{
  "model": "image diffusion model",
  "dataset": "photos with spoken descriptions (Open Images, Localized Narratives)",
  "train_examples": 50862,
  "image_size": 48,
  "horizontal_flip": true,
  "conditioning": "none",
  "arch": "uvit",
  "objective": "v",
  "cond_dim": 192,
  "norm": "layernorm",
  "norm_position": "sandwich",
  "activation": "gelu",
  "mlp_ratio": 4,
  "head_dim": 32,
  "fused_qkv": false,
  "qk_norm": false,
  "parallel_block": false,
  "inner_norm": false,
  "patch_size": [8, 8],
  "layers": 8,
  "width": 128,
  "positions": "relative_bias",
  "init": "kaiming_normal",
  "optimizer": "muon",
  "muon_scale": "match_rms_adamw",
  "lr": 0.0078,
  "momentum": 0.95,
  "nesterov": true,
  "orthogonalizer": "newton_schulz_5",
  "adamw_lr_other_params": 0.0009,
  "grad_clip": 1.0,
  "steps": 19800,
  "batch_size": 384,
  "epochs": 149.5,
  "lr_schedule": "cosine",
  "final_lr_fraction": 0.1,
  "warmup_steps": 390,
  "weight_decay": 0.009,
  "adamw_weight_decay_other_params": 0.01
}
Rows from block 4, named by matrix and row number. Rows with one number belong to one neuron. Each number is 500 + 50 x the weight over its row's rms, rounded and kept within 0 to 999. All counts start at 0. Numbers have three digits each. After the name is the row's rms in percent of the matrix's.
# fc1: MLP up (model.blocks.4.mlp.fc1.weight, 512x128), inputs 0-127
# fc2: MLP down (model.blocks.4.mlp.fc2.weight, 128x512, transposed), outputs 0-127
fc1.190 107:560476512471488554609497520399481488546536527556465539410522453507524453507493538611449424498423454391448511518484489484498578383424520531373426476512472569584568508550508495551469455490552480454512487533463442487464399556466521505458565417491569514554453516612500469529555448540552591538565415548475500492489520571543575544503517455473538488507540491462504456502461442456532447482404
fc1.191 094:518424508444481567552473450544532501571551544512462461456481474519540493550490524485408500489502587595509492425540539485517498516474540557510562481465478490396520554405449559531382376507566552511470467568612506566476504448490527505523405515477480493499484525477499413413548437481495400574515409455490513483469499441515515495557520494424561567551506511640603400545435505472497528528493
fc1.192 082:480587438441465481491584497508441478593478532451591558539510512494535552510498455489508606481540512547469487477524518453547475459508518513557479508523436534552545532550402508466490421568526410491417382446519550541516510507492476397477491451449440529531492516576461474439407473533528557520591515535658515409497596551439626477524455506490517516548434422523506510456425531538442492498447
fc1.193 102:456580522506547467532528494571504465506537463562435449498544427539479473475564456612488462466619472491446547519387495525507524544620565495475528551427591464536546588478487455472510526500487497427508473519587490442524399550552474464406419440477537525403586516556453484535480438490421479556445432508457536493550483534469510531488542575540418470461522468421472544543452572559463416550519
fc1.194 086:460427477495428573479557492536498481484501594521512518432472518560499460597509531474508486587413547411544608527483592520497462544511544557557518524458406454418473503526495543544523557465448433565456524507485437563444539448487357467407506385499499542464543483464484487553466494561528564544494557562429533448514518506482471482456545432582477493390537565416595462520531506546561474543497
fc1.195 111:385500439477500491528482503444411450435500467522514552476469557581492472483408460585551457496485479437592497489414510507508508437476563465554559457499527559470518451546517572581475528442516418551548530481502494503523493555591513506517434443499604503515557495511481389557561474495615510623501464454492533535392506544535565494430437430496546517493472494587394497539514441433572508542572
fc1.196 120:554516504496514515524444504492461438492525464398489543458445468580427536612555540529429481569528511433553380539513461518532506456478493580535482517477461505432475599549489450457533489455478504397496556448511431582449494447580478492531513374474508448484489528506564531502517452534537479445498512572593557481434593510484572519529506484568550552533466557423474474488363530386514487472599
fc1.198 085:508505425496492532502514483490435528519437547526501497431505511477571413341569491531578494498424499533520435586458569540425532600574565494613458463556503572480508477450561485496351451471447529523494535501571514486499467519507534533548479466487522555538461527435405554413551494475500470553581487489534378429524494507513511508533540527429563500597493527488497487464416404503429459455476
fc1.200 102:502519435539498567455564420457477448548442534529570435471479504574454535442504515526479577574517499539575551605380457404544489430457457540422476493523446552460506507538577510542418515528436390455583506514421500511498553452543451612534443497507440555535464457554431580520485521497482483462488491493537382585482524462439451538586475520440549449539505487485519541575457456507522571488555
fc1.201 095:555443519406500424570561565521486526520433479439486405566496550487520482557501554436597535527479516436536564504598530451480512470545563453391554564571476572469466520492494441453465464501577543485455551438469488521484457564502398476518587554478492524587542534467483545403453396519479477473399505529469454431474458592569482525472448495512470430479543495569602550487560515554533438471496
fc1.202 079:411497596429425557464537565537523539460457556510549578412458506473457469383444478565501479505474442554501448505539614466520478476542572425361497467524496495553543507440474433566483430494511508432519532551542459470555482494482508513515542501579522440404554462524503439424467557519496549549572523550471447457452439499491537530545451435509509589532468525504612503554621433479474529453458
fc1.203 116:414477490498471480499484538508515549515507530607468517523495500498484521568619572472419378541536519527481369558444431518530505529447560492514496583520471407473513525541460540535538414435529465454565453472543422616459527432517467436562503520430454448518413496525442448522556493584448521491533402529532464547553466554461492603476559493583471495556558448515529446499513570421540504460439
fc1.204 110:461444443444427553473546556482490450572568503442476533606512549448443558542511393500524531439473504497468463552409526460483428482508633530417420549534451590464531491495487578521512509458497480535501590596489486524537457456518548566516523552582480485477474551510571515434387558542424414563478525424561542477474489568499480393508483451488463512563493451452536551495554529505572510413464
fc1.205 086:539455595495569450485459459496510486448446448460528471532548434510475539570462515409594596493467478500544460536493565444551483550515417447432488495455431536461574485443395540494535556472484569455498474476460546473527514499510417417558499551545471498447463549414470536509494580448432475594529517514486425499623446515602507536512480490528494515567362560580567516555468575481522444523568
fc1.206 125:434481484472551557495512527498439495547495547440621511520497549572516514449547434518488501509444522427542401581480468443403524505525527557385406575535491495509498477501467540393550515488587510450479525488458487533452572500493424510508423403400443583384502487513478598445420478457468505587565494535463511522457526471520509519587513529410463515486599519534537545451524499548518591536543
fc1.207 110:429570539593468569509492510492581527524590472483443541499469477558600508556522522454518515565477503490527380568435559424405487565524461504500610418480610521507496488471473467503483463506529538406493596447464483530484472474582512447453415558397480420395612497492474543451499460548490484529535505479450547587508487547400527527485485578476519437571475433542474480513493549525449522483501
fc1.208 076:489473515465514521490578492546527499559445503544540593570496468508410504451492528541515496482533457515588539524482385513439491499544468507535503500469478507479587530514455463445513539537480495537476542526460514507550457627590479562538514582513431574489504442567455397539401520526502488440441522523439476429637507468489493559528386456402505608453411493444475552460570452505606426450527
fc1.209 090:478474551622436513467438573461480357499503508549517501446532532560454615496580468478518507521471475426542453482473458467533513531562459482534516412544555521460582496511552423515517535450573530551478467585482601450534449524586500455483498518493455484527598510493479458465439397470418491501444480604464531460457489431520450516460520454429509490426529492565508576541588399433563560521531
fc1.210 102:477562535594484564454614494524501538411545449496462598527550440640492455529480462418425525488473472442528493542466518504481516436507476427520473491556552477391574562558528510505626494548450505507522481615463456584507534480415434552492518535519486403458451501503511550477465458441459543526547537445497530490431616569476487497447504450421486567477495496452438490447529500434431463482561
fc1.211 089:432530510513495497524474512452539522480558506540483484612521496577394538582520444471506491463502455526490559492504487494620551465487533425464463502573464416435558450529436521481588510459518554470571457436489438500509604452433504496405485543547392471520453612579475493460518558512527552501500452467364411462529531494476427547406541489459471515475427419557533589460559531516504551553518
fc1.212 127:499452528491438480427506544428489520486516519477400487591513493578430574461588493496479603398533514481549450467529517417522499383477484545525442504538544367522461587539520484515523512545511434476500488479538555499488567567495420460505519477499465489566530507493450485442650490476465564546578465399473418505602419452478613486512570538494464487479525514545541442506581536486527454448515
fc1.213 112:517483470604472459538512424442474410548589525530471422453496442549458522521514470522535491470574459535554440588473490472555557451482440540503478452378459476485577461449463427665455436466513530491511547473489454437548548542643455544487525471539480518472530531478554519503443464502495472404520484514513455602471552478407505531556506562418451471530548460502540518507511441517536635527465
fc1.214 108:465484494465579523588530536481405469435496464553456495492488510520484501501444424527504468490437455526622532590456566532481508485521481530551533506545574565499489494531484590607508459498473512495605536476498503535466476536462519497452434518462459431633584467500436398411494430552602528632447460394411586516452491469544544444450498452479497435492559554518440495455488468491467480566486
fc1.215 145:524495537528602526492502545482542490429499542530500511467586549480543599576463555531454539489514486468481620535463486461542505477381517491490500484538462537537618499480490501472461454451467463565439390473558516353590454443435435521554536472487502611532530522518469434505431543563518454491482564531554463480465523466599432474440504552426456472399448503531535521589460428464441561479510
fc1.217 103:498377479587489531517504572487505517441505486512534504598451545476490537535534421420438440466523466560579484384538517587526505472446443508512481500541469469499491486548577486459503524535534507449506518546557442548562508542456558539512574540528459546553495398503427489492492478542434605490564432473522378493586466426464563503552512479509416470551510460464570578358491588448458435466519
fc1.218 095:551494420531462543498467459462428418430451618455383525572566521449580485522589427564472508510524569462495504484514551543462441466530451444572480553416497462475587533474532469504524571486511410509480446429468518568435441522550430534491525543507521410558474537548465513524437452542523499429543520505520493547574421534605458511467443610529436465569494520462423517502491474436464601502490
fc1.219 110:523480451577436541505457553508550524480444517523506565501451441618511464573493441545422587564498469469483499456532413507491532476488492526540467615484437522405539519350521478468557553384496440473520483459542495504476450515516438542561529487407446505563489544569468495599503550586459469476550513511521412503543601510502486562496478519472463573587516539437388429425464560501492534479507
fc1.221 102:479583499511521522630405439473441497534485629468474576590550459495554543588414501491471488536489485478448532451507484524424519513479468471520407391504552515426509462463512541476513529487477574554438501516426449459515397482549547471481490373568587490459516536569584468488448542518529516415509439498495482496525537544470469475467446451504449506472507490492520526555630559513510437586608
fc1.222 099:400539517453533527525506395509521514417574547526466537520444497489537443547593608546484545390484440497505462503494538358508513489537505480443444557465424491499449480437593535582459499442419437477481518540521585564592515403443585473451519557590427477563513527542551517501498550566501506506490485504565578489418507464573442470520477507441483466471384457531461500480513485551534487548541
fc1.223 081:582566367532531538618490508450456492547463559546489478501604575530448417395493523534545549556408499455524474527530524478541523563514545571549512508442506470417536471445533456444390550435582456447548491493552574466426484583480450476465462489486523429498573514510501506394487541460474561515495403515462452369420544505491494498481518598532488548568515513514494496511574494466540494520532
fc1.224 086:602562580429546445475451515473506505513491395480458487559546461533416543510549443550444548455491496463461508551622416458479411427530499476527519479491629543564438477464466438478398550546477520492551501534577586440525492531567531526569490481495474509572521503504483503429474498508471548529457459500612476594476503474522522553604415536438518485473452517551365546427502493479477554443491
fc1.225 092:413516483399478545545426487494399527566458539481442541444508543506531480526554488489498463502519606446540454430541498512439558493575504516568505491405474448494462498499506491496499607525458504523550538550475570437485508466537478506584567482511447484521508524488455487482496582425435523486464504499406527444533555398512541475465536618353477518498479390521459455488590556529539612397578
fc1.226 089:516457475532556450598540474486510543504480463509558542466484399558638436528449452481489607457459469563470612451460451420532520462462489434572514531451483484474530454491532485607469560548490428506458481578556415539419463558532508521463495496489482597400469633579492400466443518484496466471519434500506496542547553558556441496561546524475533524513511505494446500494406449444565472521451
fc1.227 085:553466558474478462601410520517541578524468514549473534470458423570427563470536497455445465464521465491533630506427580431470515516466489478466648472495497472493419593508488642523568581503542451555547636552501467480494423490476513483508493513436453498444528508495591517544500455412528475526423479413531575503489479492536515527467448499479391463448433464539492580534470509493523514478506
fc1.228 076:543514540503542428535507393504495495480436498524508553414505479532499557505500522495441462553546512520498359369573428366511503501471413569550466361550574551553559516504413524523536527503574531468536556477555517492463527449429542455490487437551599502492503440486526422498578535470494515452383553505511493515539440471550495454443559402556557499514539532471560483536511471515497485538579
fc1.229 126:446475379462547501534458515522478496498443495514510404477541438479443482485536558443416451511480448571519480460507533451420473494585497562527582520486521505564505413429435401499574521544449503480464487445515540513599480526568470479594558541548395488453502513405526443538522460569504547556534460556467437559562496552497583503503487567580543420564529399452598521403528514511559484496454
fc1.230 133:504521583512478517547389523593496509444447478501544585534533585536509499531499428614442486455507474426445531404565541483450516515455445452557542524553614448415456507482577530410544523529529474558535379471441549433468548426430474473536463502445531547450480391506529557525502522466552503519437569547397498493561467535553465489495583441519542458461481520521491437569430553523495507543473
fc1.231 138:424493600560425456567408439580499478510482509536564442557559565514470482507522397602427534415440539504514534475538520552496412470441406450577562453485553469490563488551546518468526483545574449526510386494435573455505539445485504454423537422476477537471445459548577451498485530449502420458476639527455438549502516520566498563539595421500555472527489494497528531504472520491500519460498
fc1.232 120:434445515560464531505503504468465460440484543456469442495522578456393438512594509581618563529466525536384544483440493455478430542544565531555428482513486535502582437445446480557447462470536520500530438473558445502468576419457494551428523490514524504558515461419427487527489539502436521584542482566462467375466572579539503555552546474566560518431530544490550438469512478618484451514532
fc1.233 100:586496502483486475510472451447431539555488441478616488506535528461552510364549552546562514467613534564514492499452521474534566501459551529552483491532480469542583508412586508484464547471404628423512487545437528436454435526385603489527493474484422588464440505482452433537529480584491434506521502500479537515499411521508500483521530477503442409623520472549458519464459492436494561507552
fc1.234 107:469477509537504472597403518543560447451455490504432517537480538498541539506546469514422499504542540437498487397541508474462502546482443389495535443533524544481547522488584533460439545494519525518538562499461613453460521417506473465529477438536581500456465495551514481527564579444440518481419501629515513433505429526640534500491559434436493350470454502535561442560499590475441411470509
fc1.235 123:548422542540418451486417472466515570519596518554499600486537592450542478507541497454601442480398414511592475491477446539509463478509554520471447548522612478496481518409474507492532503486517398497517423459442507504490478441430463611478443568443525515547502469494597464432615469523463404559571572468607514475491478468460524429455511554504490471421520511478498512523515575506476522443536
fc1.236 087:535477461496518444468449463506468485526510434479516465501476516526553418449524442515466490584445504370553479474570471557463406541541478451403434442514501475508508572547455622590459452540594528394552452565449479502463572536451539449492380565535457459449499538486487547485447565476526495492556492450433547464556539539452607461478506500570557510594553503460541491583546455565477424518535
fc1.237 106:503494481508566600495612511478448493432493564521503501538591521509531560519477474393530495471534513439509524498522479558517488465563548465469392494443499469462570538431641512490515532557461535537449473543418525466465413544511447473605484465470558440465423451472437587429518480478510516379541575436493538535469514410467461418533559526508536549549475506460481479492649437529499433465539
fc1.238 089:446493547461525482552566489436578437508553447598486457446598548460535465441372536480521477459363468487455569562468535441431497547466547533505541455434519379493486541592455459521507513561413527477536477542484532497476489530559431530549467478502530528585458435564592551545497442560594502513503461527550484600556548546457478486480470404447429509453490473614488528489501539469535504497527
fc1.239 092:423468629504430520552411522563458574523466508509512522567578517498529499462516575524553508472417473515518482558550473514480446507521521442523495497550541431520437506478564477459631445559604468477442341445457515535519527504387527483482478459511552545489510388522526410471521490460487485469430543549426451416469531526522569483522498548470523457450487576492461451493428553522539581584575
fc1.240 097:462519542469548488574585524487453445524420572422453473476471495456537495520483564495526502506510463506547454451503471503464562560462508536478444464463514439447490568520411556429451429536547556538464496486506457499486489573514527550629487446414557515421558425501460519542506475478538547482415547477594534497464570482565564538527578372551373545446454462538460438631519571499531418487539
fc1.241 082:578524491418486514502459558475472574558468542587520486564508513421450495459509587528476393486436495492486403512527548456487531510508497416446334362486568485494545430539541581517481519567523538499436564455458516600487561498436481481498466488560452500548404503398477497447441522610558563532446476519495485512483441464501469469432440473580510547509516451558539533494552468473544579527488
fc1.242 107:530432514536543477567426505470522426526499461483477546522439404464558502537518479488474583510414547470438504478606500514382492437556477452511492453485522510558477513523384543396423481423501574528448541461539476618526447458543546474482501466565546395435505438501547624542541512472503478430528541527490571453529447524545569542444468529479492587466558471515580566441565430501548485564495
fc1.244 112:465611448488541496432557498543497536507370486456530528474477489460496521495396415442485487397430453525472482470484495561536560529505519539536334488489518516475494419536530514540477519492493387577428513482453564552495520545414537487550520571497493505531545529515544504441536554504448495493551458574448522437545538492466566534492531532436624501538479533528468396540576493468606559425406
fc1.245 079:476488510438488469385533486430620543536479445411571545433551533489506372543552568557525491427602582537491518520475490536487541474508516548467507531506487459439516486474567442539457443533462594507473378531497511458545451519417494529542508499547477515422500505572414473482527524542508538494471407600429553586436413595568494449539526453497492502501525515517490525420561464424567510557509
fc2.190 097:455491585469446490496588547479551527475532482515465499544501417551401526453560502488517539373527503536564442375528442533533495550470599507507529514470459464542378575576506581449569418513505486462503508516597501507460452505469429504554442481474422490534492509571533521540505570562509456433429538449494523499590501418508532444468466500487429534505535455528457432549504452486484451662565
fc2.191 112:483588463533528466524549505462436592447463547429461597495490561481426518439535490530586496517502415456515485541419503502488591407478507466542470483485521471622575432573567485563470643483450465483465517407415534426516411567513486509420471476550557478517590476469540545513507523504450593480531529565431524476508497519445511516506495529593435453439544471425403546487506468557494477492463
fc2.192 103:517492561611464484492401451497574497392482432531465430465507479488506400532471485465531472513426512423600486563518490469533522534488577556499441447470537471443425492506535476485527554436514550453497618520480463466529492460495534541539601509481556473513503463434504557551638480495436414482469497509339517542541434438503442534505547503496472509515517506486539564590559495505634508564557
fc2.193 106:470404550440444515417448538500486553480468484458519554534481484496526515467460525465491523479436596543575535492589439453481403421492472530542499461548411519435494480477500539499515476465511453482501595454465513541485642478502498492632575553541531383538466509521450555478462547537528466411558567462538397527421606505558516455458465449409497451561556546560495505448569517459529581505481
fc2.194 100:559514436472456504530733533539524477524476567426530534387504469527378488524429551481515530509513536492543550559482493491475533510506481509393475563501519491415520541568507476518503480474547467467533460408411487515535449415501497406425459590492479563505534524464494487499446474553579537390430514493523480433444554538557448497481552548529564599450467474544534543457529499548482469521524
fc2.195 109:574455528547518472510518444496548488603529528446545454453560456439507537506535536483427501556527440566402432580544571497459468601474467527454474510524523473443417489526504402490545489555488572503439556507507551549416539422416491535421605528532452468453468519547512597539473544499372495481514515580459499512530531456462448527497514572509452447462517526385549575449499573526499540528378
fc2.196 084:456491424465559432443616513588352455561515399489498469501546457471542476531473466522497514550490495575408552571566546544474505476423511576459412420448587457440534506504440493505531559547491410496554445559463498571523574513519521467479525549580526419559507535469515475465507489569475557551459494511526547406558555600502445547473518466500539447499483447547430435491496517503420428490551
fc2.198 082:478555472430503522560533443494551450478529398512540549480510499497427519504490452413532535498517502410472571412462445492540507507402476520483601565408482517572527519548481552477602574400525417540537520486462507498461558525472571437491496555454386461505523460522591453599534450524512574484392556389483603530496576479445448475507510516532494514397503514529495501479526503537482597539555
fc2.200 086:591464530418423405541420550548575558482518540549443523412581520587548464477462489549526483485542446431465434414624614540529542501519580447489531523501526442508437595497422477433516490527530569501509538527530553522483441513467506414453539612495508492463577392462433470514487468452452430476515554453504558432490571574526490428422482472472497538491562554515499462485477514524475463498470
fc2.201 135:494564470543546601474397473465491534490531548548522568464488512503475475486442482560393506424505472604532427482410488540548458507475472477544447424387519451487598477509534477458491556463516508509509444503517481539507508447579646518499406460524453521456497460553471462608511532525489614512587494444589525480507494340502516463508533490512515498516512583450508461537379462486461562498527
fc2.202 090:405444426449536425588623502485425528546573400470477381445587483458511539592554470427464487561554531481441571562492451499494515538458465534577453460480522528454499440626486444498509514501446460541532445467559557486524533496492473519517436471514472465459500569523570537579497545541570495476465498505431554544500546498455405570505539496472557527513498540541398460455397576515500431509493
fc2.203 084:538470512464541508506512462492419535529476523469448498471524421412466491553553494467459573468515472492443643586503580459438501479573544549566484405505499483419482475486430521495486600565566432481535410527530532514416488493498407501489470520571514455545498477553539542471536477511516446392504444432420486564505530551496454541439491621504513474465619443558441498587466550573432490578546
fc2.204 100:532505446486525501490517404481470523420553482446560517626423391509458626514575524477560464455480541452537455487448527524501563491565517502413528472488483498476627468408512570511450495437548413523467404580502439523542573474543566568481530597499506507514510514489551504480486505574570462531519434468480492530592480416574394477537524491415443499443467488422510511528517542487508492443586
fc2.205 095:459492474456508483494484419478583542400554565468577567467558471510498479477456497480559508601503493475381537478386544536479470461629445449553549398485511504454509480487511491617529479545535512450464482464568560547558567474540471419443463541420546454541555527527436436491494538534473506469495456482589564490451472432436536451499463484529469568527521482422499663514448496444536494530562
fc2.206 125:500488470462580597495470483425540582503460537520581486555517369504430493468543426533483518529458512498528446524403532427460510430534503484438463496458519512585517508420532582460541458557429420481505522464465538514489580434563521567544371437479509563476454500512439517532516421466532500461482481547447491468425475464495524488556503487471613519473608604459535525582530467510470535577625
fc2.207 081:564513464511441400581523525499421528518389474535531438525507427494433474500476491447556425534507491524542552539553557474538454544566485487555452499432423547447544593548530490477558552517485507531549467566490484528470542435547509484607483454520444480588478551483480504411371478439442548544466388495532600440533493473570510539549479439526556491377442495541470531498437535545446443555577
fc2.208 083:488547409530561485530500530478405641444453454482489453473475483423427517502450497427474468452505570481480483388509570522574568504554532524421481432542474432448447483526500547457470451528443512507530475497500467495498537391528488487527521459542554456468454618614507513560490502434424570476533434498547527527502494502494587565505506564501571557456503569519508428560413485473425548639546
fc2.209 118:475547438425598490480602513561517598467488444455589522539455479414480492516496428454538478481514581552458499470498567502457472512545570447516545586526412510485383519491432578572527461571487452425516567462523441542518552495455408496529554490463538581525415536520525586549527589466558424496493504432555448592487515540541558507536434514564530445498478471429464450433442480509459499421471
fc2.210 105:475426430529481423543400507513498430498401508523575439546450577410570526467478533570510443555488534506522506467491501507559595528489554490462531543504426522583392443546561486468401488440599494522454590507540526422502448530592572537486527436413527484513483502488532577544544492483540489510552523432517432532558430373406450477569486506561546471534524504474540533549491509516521415539461
fc2.211 097:559419538536537570497504564496500436510403496389527498493514572492479471453534452518506532534539506525553443463501579546469485546547483516429485555415539555525508509503508394542496497518423364606554542595491550449399387503512560516534508427453490443486477504512510523483559474463455507439520582535652584445422489562492501470572421514533553465525485510496513471547477439501532485424426
fc2.212 078:481533339550513485549484560532429470470587478540444516478490495463492426495392482472407589510431494521424505550610437551439505401561542442408491554476477458521432496573459505459455491486564554576556484495515479530505581560543512545432577604484509585515537504414473523511480512569562528473525399587525555555489440507504549467443508534482441509438536477485420519505462543505531475486500
fc2.213 088:453547520422580495523485530548583499502502486569535541512512612410535532465474433517390575570485511537515561425519506518454438610509487430456536569595566432500430452526512493420552591485477503439470450519509510516454440491440542422623428457504509472512445472501479542524566498530552594549514446510475493402444449494575537425431567483511539473492424485501455432573448546549511508476506
fc2.214 091:517504519470488527382505448489468435511457473410563559516449487512634462531499437517494520517546541418486431437553459539489433625483602520603441442545440532373544514504521518483533558537569526551564526495555473525474434484513557502528578539463495537410503549540430458452470485401452483465487537472493429462429475501520566609505540473583562516533538459516441537486526503413499501420526
fc2.215 085:434479520444567480427521646596461441621493477498524533510495467531444484450491539510448495438440557482487585530524460525531483508430605500472427559487461527516527445563419535505460524436431492546406426506514451500497455500499493523506587518534534499469417553594471412424574567469556509507459550547568512522418539460467469458555464507372468572523431521524523606544487488480473538542509
fc2.217 079:539533621410500534456525524416535538525523474504443525498543461429612508542413503493533648446435506557573575503586482473444554544499452440499561471560513513463496443480449516557503477491448472509532469415544532522505562477487435485420428539576472440457519443512444573526559538461471533552483400446454486546513458510535487576484538531585473481394510516536498426568482421555528441438433
fc2.218 103:422477564459500430560492475475543604485431472564534595521480481498434584500492485401548509492458497554495477447487496440479487558448534508451578529457486523489534482460429600484542441543480565441596585455460498507594499514499541477472549467508483505506482554439527476482573544446499470516504524450524526506416522425418538398534564413483617494420465441469568525500576484589493398613455
fc2.219 086:505522381556471467523547524485418476469579530484452546506532450469533502473443524489498460476470426494539570588497435497561470508505424422606538475556488546436451542492461499528500537558460451531499412487451508467538507484557482487563576537602537496507524496460583475501464464441494522458504406635516549544454552506581379582474515460501563556590483427501410528501452533396388509491545
fc2.221 101:462408547545452476480540513490512514530498443568558549501484532506527542356520490500424545454395537452485461433468507456536482466572542469538493524488422484476534618587428587461475525525610462417482484468539528551512474558498443526534489567540448511479517470491442484495564518506412530534488616517477564400491582519572560489469533574470475475577527544436537398422425504486513475402448
fc2.222 097:535563507509483574574526478542522607456524539636507435487458432494473488447388569420524535530510506495492576537431433564395518461527502511593557565504476463500544469462415445475571504500560503562473561475515457478419491597429553448515488409426576547593489468539517397529536469448432478426475569517520432487493459476497545506482429512484569493479448504580481476486529478470424485555544
fc2.223 087:462480530480535463444398501554585565432532527430562429505441412467577595542486469566571524416632521495509503495503489571500541489428446539419512483536530487522405511486511559543488547518408545512401526519464460445469553441521486544520534530450518503466424473456513476600528493500565550550556616517515480589574521422507561487470461465467520465378469462483499533401467503483491535521426
fc2.224 098:445458439501438597497590509547524492491492531476544525466478546508521472431416615475523541492518499537490475448405535574505624538527454525446508532492393466418522555487523518436575354496539469519502514456436406543436525454471493475460572540492491472430487513544507558581530453517529487461535555524425539410551550505531460497458622516498495443475517506432664520533457491504537512546463
fc2.225 082:491549507589504474461504532490570486415414559476480417588517538511488539460443531453539533529463439541468498533586475544506466515442507527449390461558523525460511439468511561477499439478520598503450504472525474562530480474509501521348435491521505522452511555508638491485472434538577588517590560488571483533555428592469475475544440467576564494509465517487481635475416469448435446564474
fc2.226 098:467554541499533553452447554514440533406445578455468580461554529460416595457560578606496488519548495414461460490477589574590398566552505530490459408492539593537408462436495475451537489489466525485543475474515518536477508477489504542392457549561470595510561444415549544510491529486479571431572467503409555519546551492497537502510426484507479476465515511448481483452567542430454465553428
fc2.227 087:503494439557508532468660494524434545487495391495522448517505548434542512495517451509464455603523445515490420494482530592488425482470528485528482464556506468536506418431512438488496432510485451525597461493548568417473521543528554501632446481552409553554388539522512504464447497515489416509509572473582419514535397452464534445463536520441509614492495523446511537536564486537436582476521
fc2.228 084:526442446541396526529448461448460517587518469459494443554522444366548544497550543504455423496477429496504475548486574540473548491551461522479413574498525487488409537530604481524579522485396489457524455407524498477519507565530484466475590580511492465499521402487491513551473488478476388595540478552521494585512594545469552519489448522446548582475497476588393567427512561506501448457464
fc2.229 096:530495412522432469425484419552540536591522497430501478587448495436501572459456422534477578508575483597481540543511507625478485554480488536473501463442500540595592497524511379488440457451544447465503523599516504481545509449589571480459537481488453529502579463447462490549483487460560467563507480511484426537585395537416522551490445438492479483519534610518563510519516498518452405477430
fc2.230 105:520502443523498473578443492572560468523530609399456475471528549511446474545530419476527506586518471514544628411536545524420580549384511454450501498542551523509438410512524478489529506514520531532539445488492529416418533431548473513501525468439534518507427466516485549517499492426476501444506474475455517501497449524468505491488573551531538527576406444523322535565505515521428534646514
fc2.231 121:504529542471488460504494522540568481521540585444536461468615540453502468600500420537475484505519490537549583517624484562491532528421447489521549528514538477572524385546556487474536438474500515537447406493541581435386570464522469565374537460396504498531410478523500503475511439475508482433536513475438497510544474487509421508549485435527555531467431463483441668546488506443441500508522
fc2.232 110:457424529520468454407488495535580530457549481595524509532469550518465539517463606446435455444489528432539390489473539555413502507513460479460542505505514458478494586529536538444448543517512456481592565527499495539553447623593476454507466524503562532470385412542524455471518511524370493456426579422480508563444475498543557452529566521448527599451477556460494487538581449509423493525437
fc2.233 100:461468454489494535486529508541517456479504512555468608556542477550464508562432520543394528575450524410549454433499515512492472549463421441414441604506499500475458528478519459476532462503554449578548596472531504589519462586525473528457504485444556472477527400447509613448526524451521528468459533398579467541520578406459519463496473600450563582397443563502532427484542446550509449521469
fc2.234 092:575504463519493463536488502528569455461509622388467443444534527557538498530486447444479432603584518466557542522519472437399600531511535374448529539496541531524463425456506493506462457461520564516464542540565543431446543464565498520493588516406573554552414535532462480510483551467454470406512566483474484507498434482535502552570495528492532399457405436543446564500498529512427452579533
fc2.235 108:476532510428498494570665448468491519473364503492488554440493405560500456532529565566536563508556477460490410435570527497617568529479469477528551541435483517587464492514535439468533485465567460527571567468577538534525609501530436439486481479493474435427519508481503485548402553489461443506418375517424528501457572465475529531472498508506491555513535486542455552396479463473562508485483
fc2.236 129:437544547478511516509555542512572533419507581467525578509552488428479588523476531530547505459502520655514444524484548440481601421499466517560515584442517523428481449428548401371519540490515500515485593453520464542480428515553491469455581457495562461559525486555505514506576439502422490506473454463561541510493478499522390469528402466438407474473512547484537466406466477448539588520450
fc2.237 073:485470548532470546436440558457454582563521589461447458456500435494501469566578478450530570479547417456566548511565471498503531542495456469552610521528507495493356501520517434505425432490467514632522418483636483464467536423551473564509486494412509448444549493471558609496457492481518460508481466502577537545472404489472505581554470455515444501461517425531451605565508535487501468498483
fc2.238 092:515489483525545518426466465595414572531379533461524599564393458503459503578593504519499569502524505525562517435418449513491535397419464430495489536476561537432476453493507540573536522458568477522428547448498408509528474537476514473471470525518542552391518516478426499470521588508426525539486570450483432415454441463492569490529512619557533516557596468452453470558488444534501489533528
fc2.239 117:448455448465533552405530473436427514533497500468429472457457501561423322572485534530523522490513490558455453471492536512563568534429553565466474487426433557569497482504522591575477511426416582564478574520501554516526521505548499468435572576538508518456487536514485486457508544549502504553447433472519484593502588505491392446565459420548470521505546431518564553517564409457491430477472
fc2.240 096:556508510485513524513468480543446564522571474506462497467534484524466440567534453633493450519563521530496582574496551480448469554513486476473570467566521488537456391449627430501449517499484518578562454528539530480497526404523518525445581513520448456505480542490575537416442366505519500516619374547411495501539392544394439454462418521518539431461483516479526525475536490465459547517527
fc2.241 122:493423529553459436517542489480492496580455457419486469523494489596518463530451456405449509511479477540471516533575411633494518492503563521464524593537471588399528558383556507524588557516466529446505501508487537447560487488541405474545553497475402546467507521459410593477532489481457512591461445526521604501523427573539619471492423504495393454492440442497508564510512527504470496499516
fc2.242 092:464401545522512472436474558510503459480531550453504427549465419512514528524513413514431483512503556508434495512529540524449568445496546512487435502543551518516449437536521547505521510535493433568514527478459509589504578396483553555501627476444406473480449435465477445497467454543490439371563462518461471518524602554481559465536632605560543531533473511520346468467470534515473526573437
fc2.244 098:506458482507474565415510444557498570451463467570484588519399564404524491493503637535452494599457479445508503440551538498413418450466463505462502463509507503512581435535523549528484447448561467459443449498502485542496678554568465509573519614554483520587451470446511533499556530516514488399538591447457476586454508439513496449503449479489496502523548531469442476461481448525443551510541
fc2.245 109:515574409508575441583460462483453438449521479532587514545520535424566594405422501510495535473487468455509539418522489473473532483528541412513472503486503554596497508482453535426540551541514502646525511481425445556467480488520525503495507554510476510630401472445519453487430472499475412553583552443510511538587464458429432469542491425551445403506529494545590542571496455486527517558467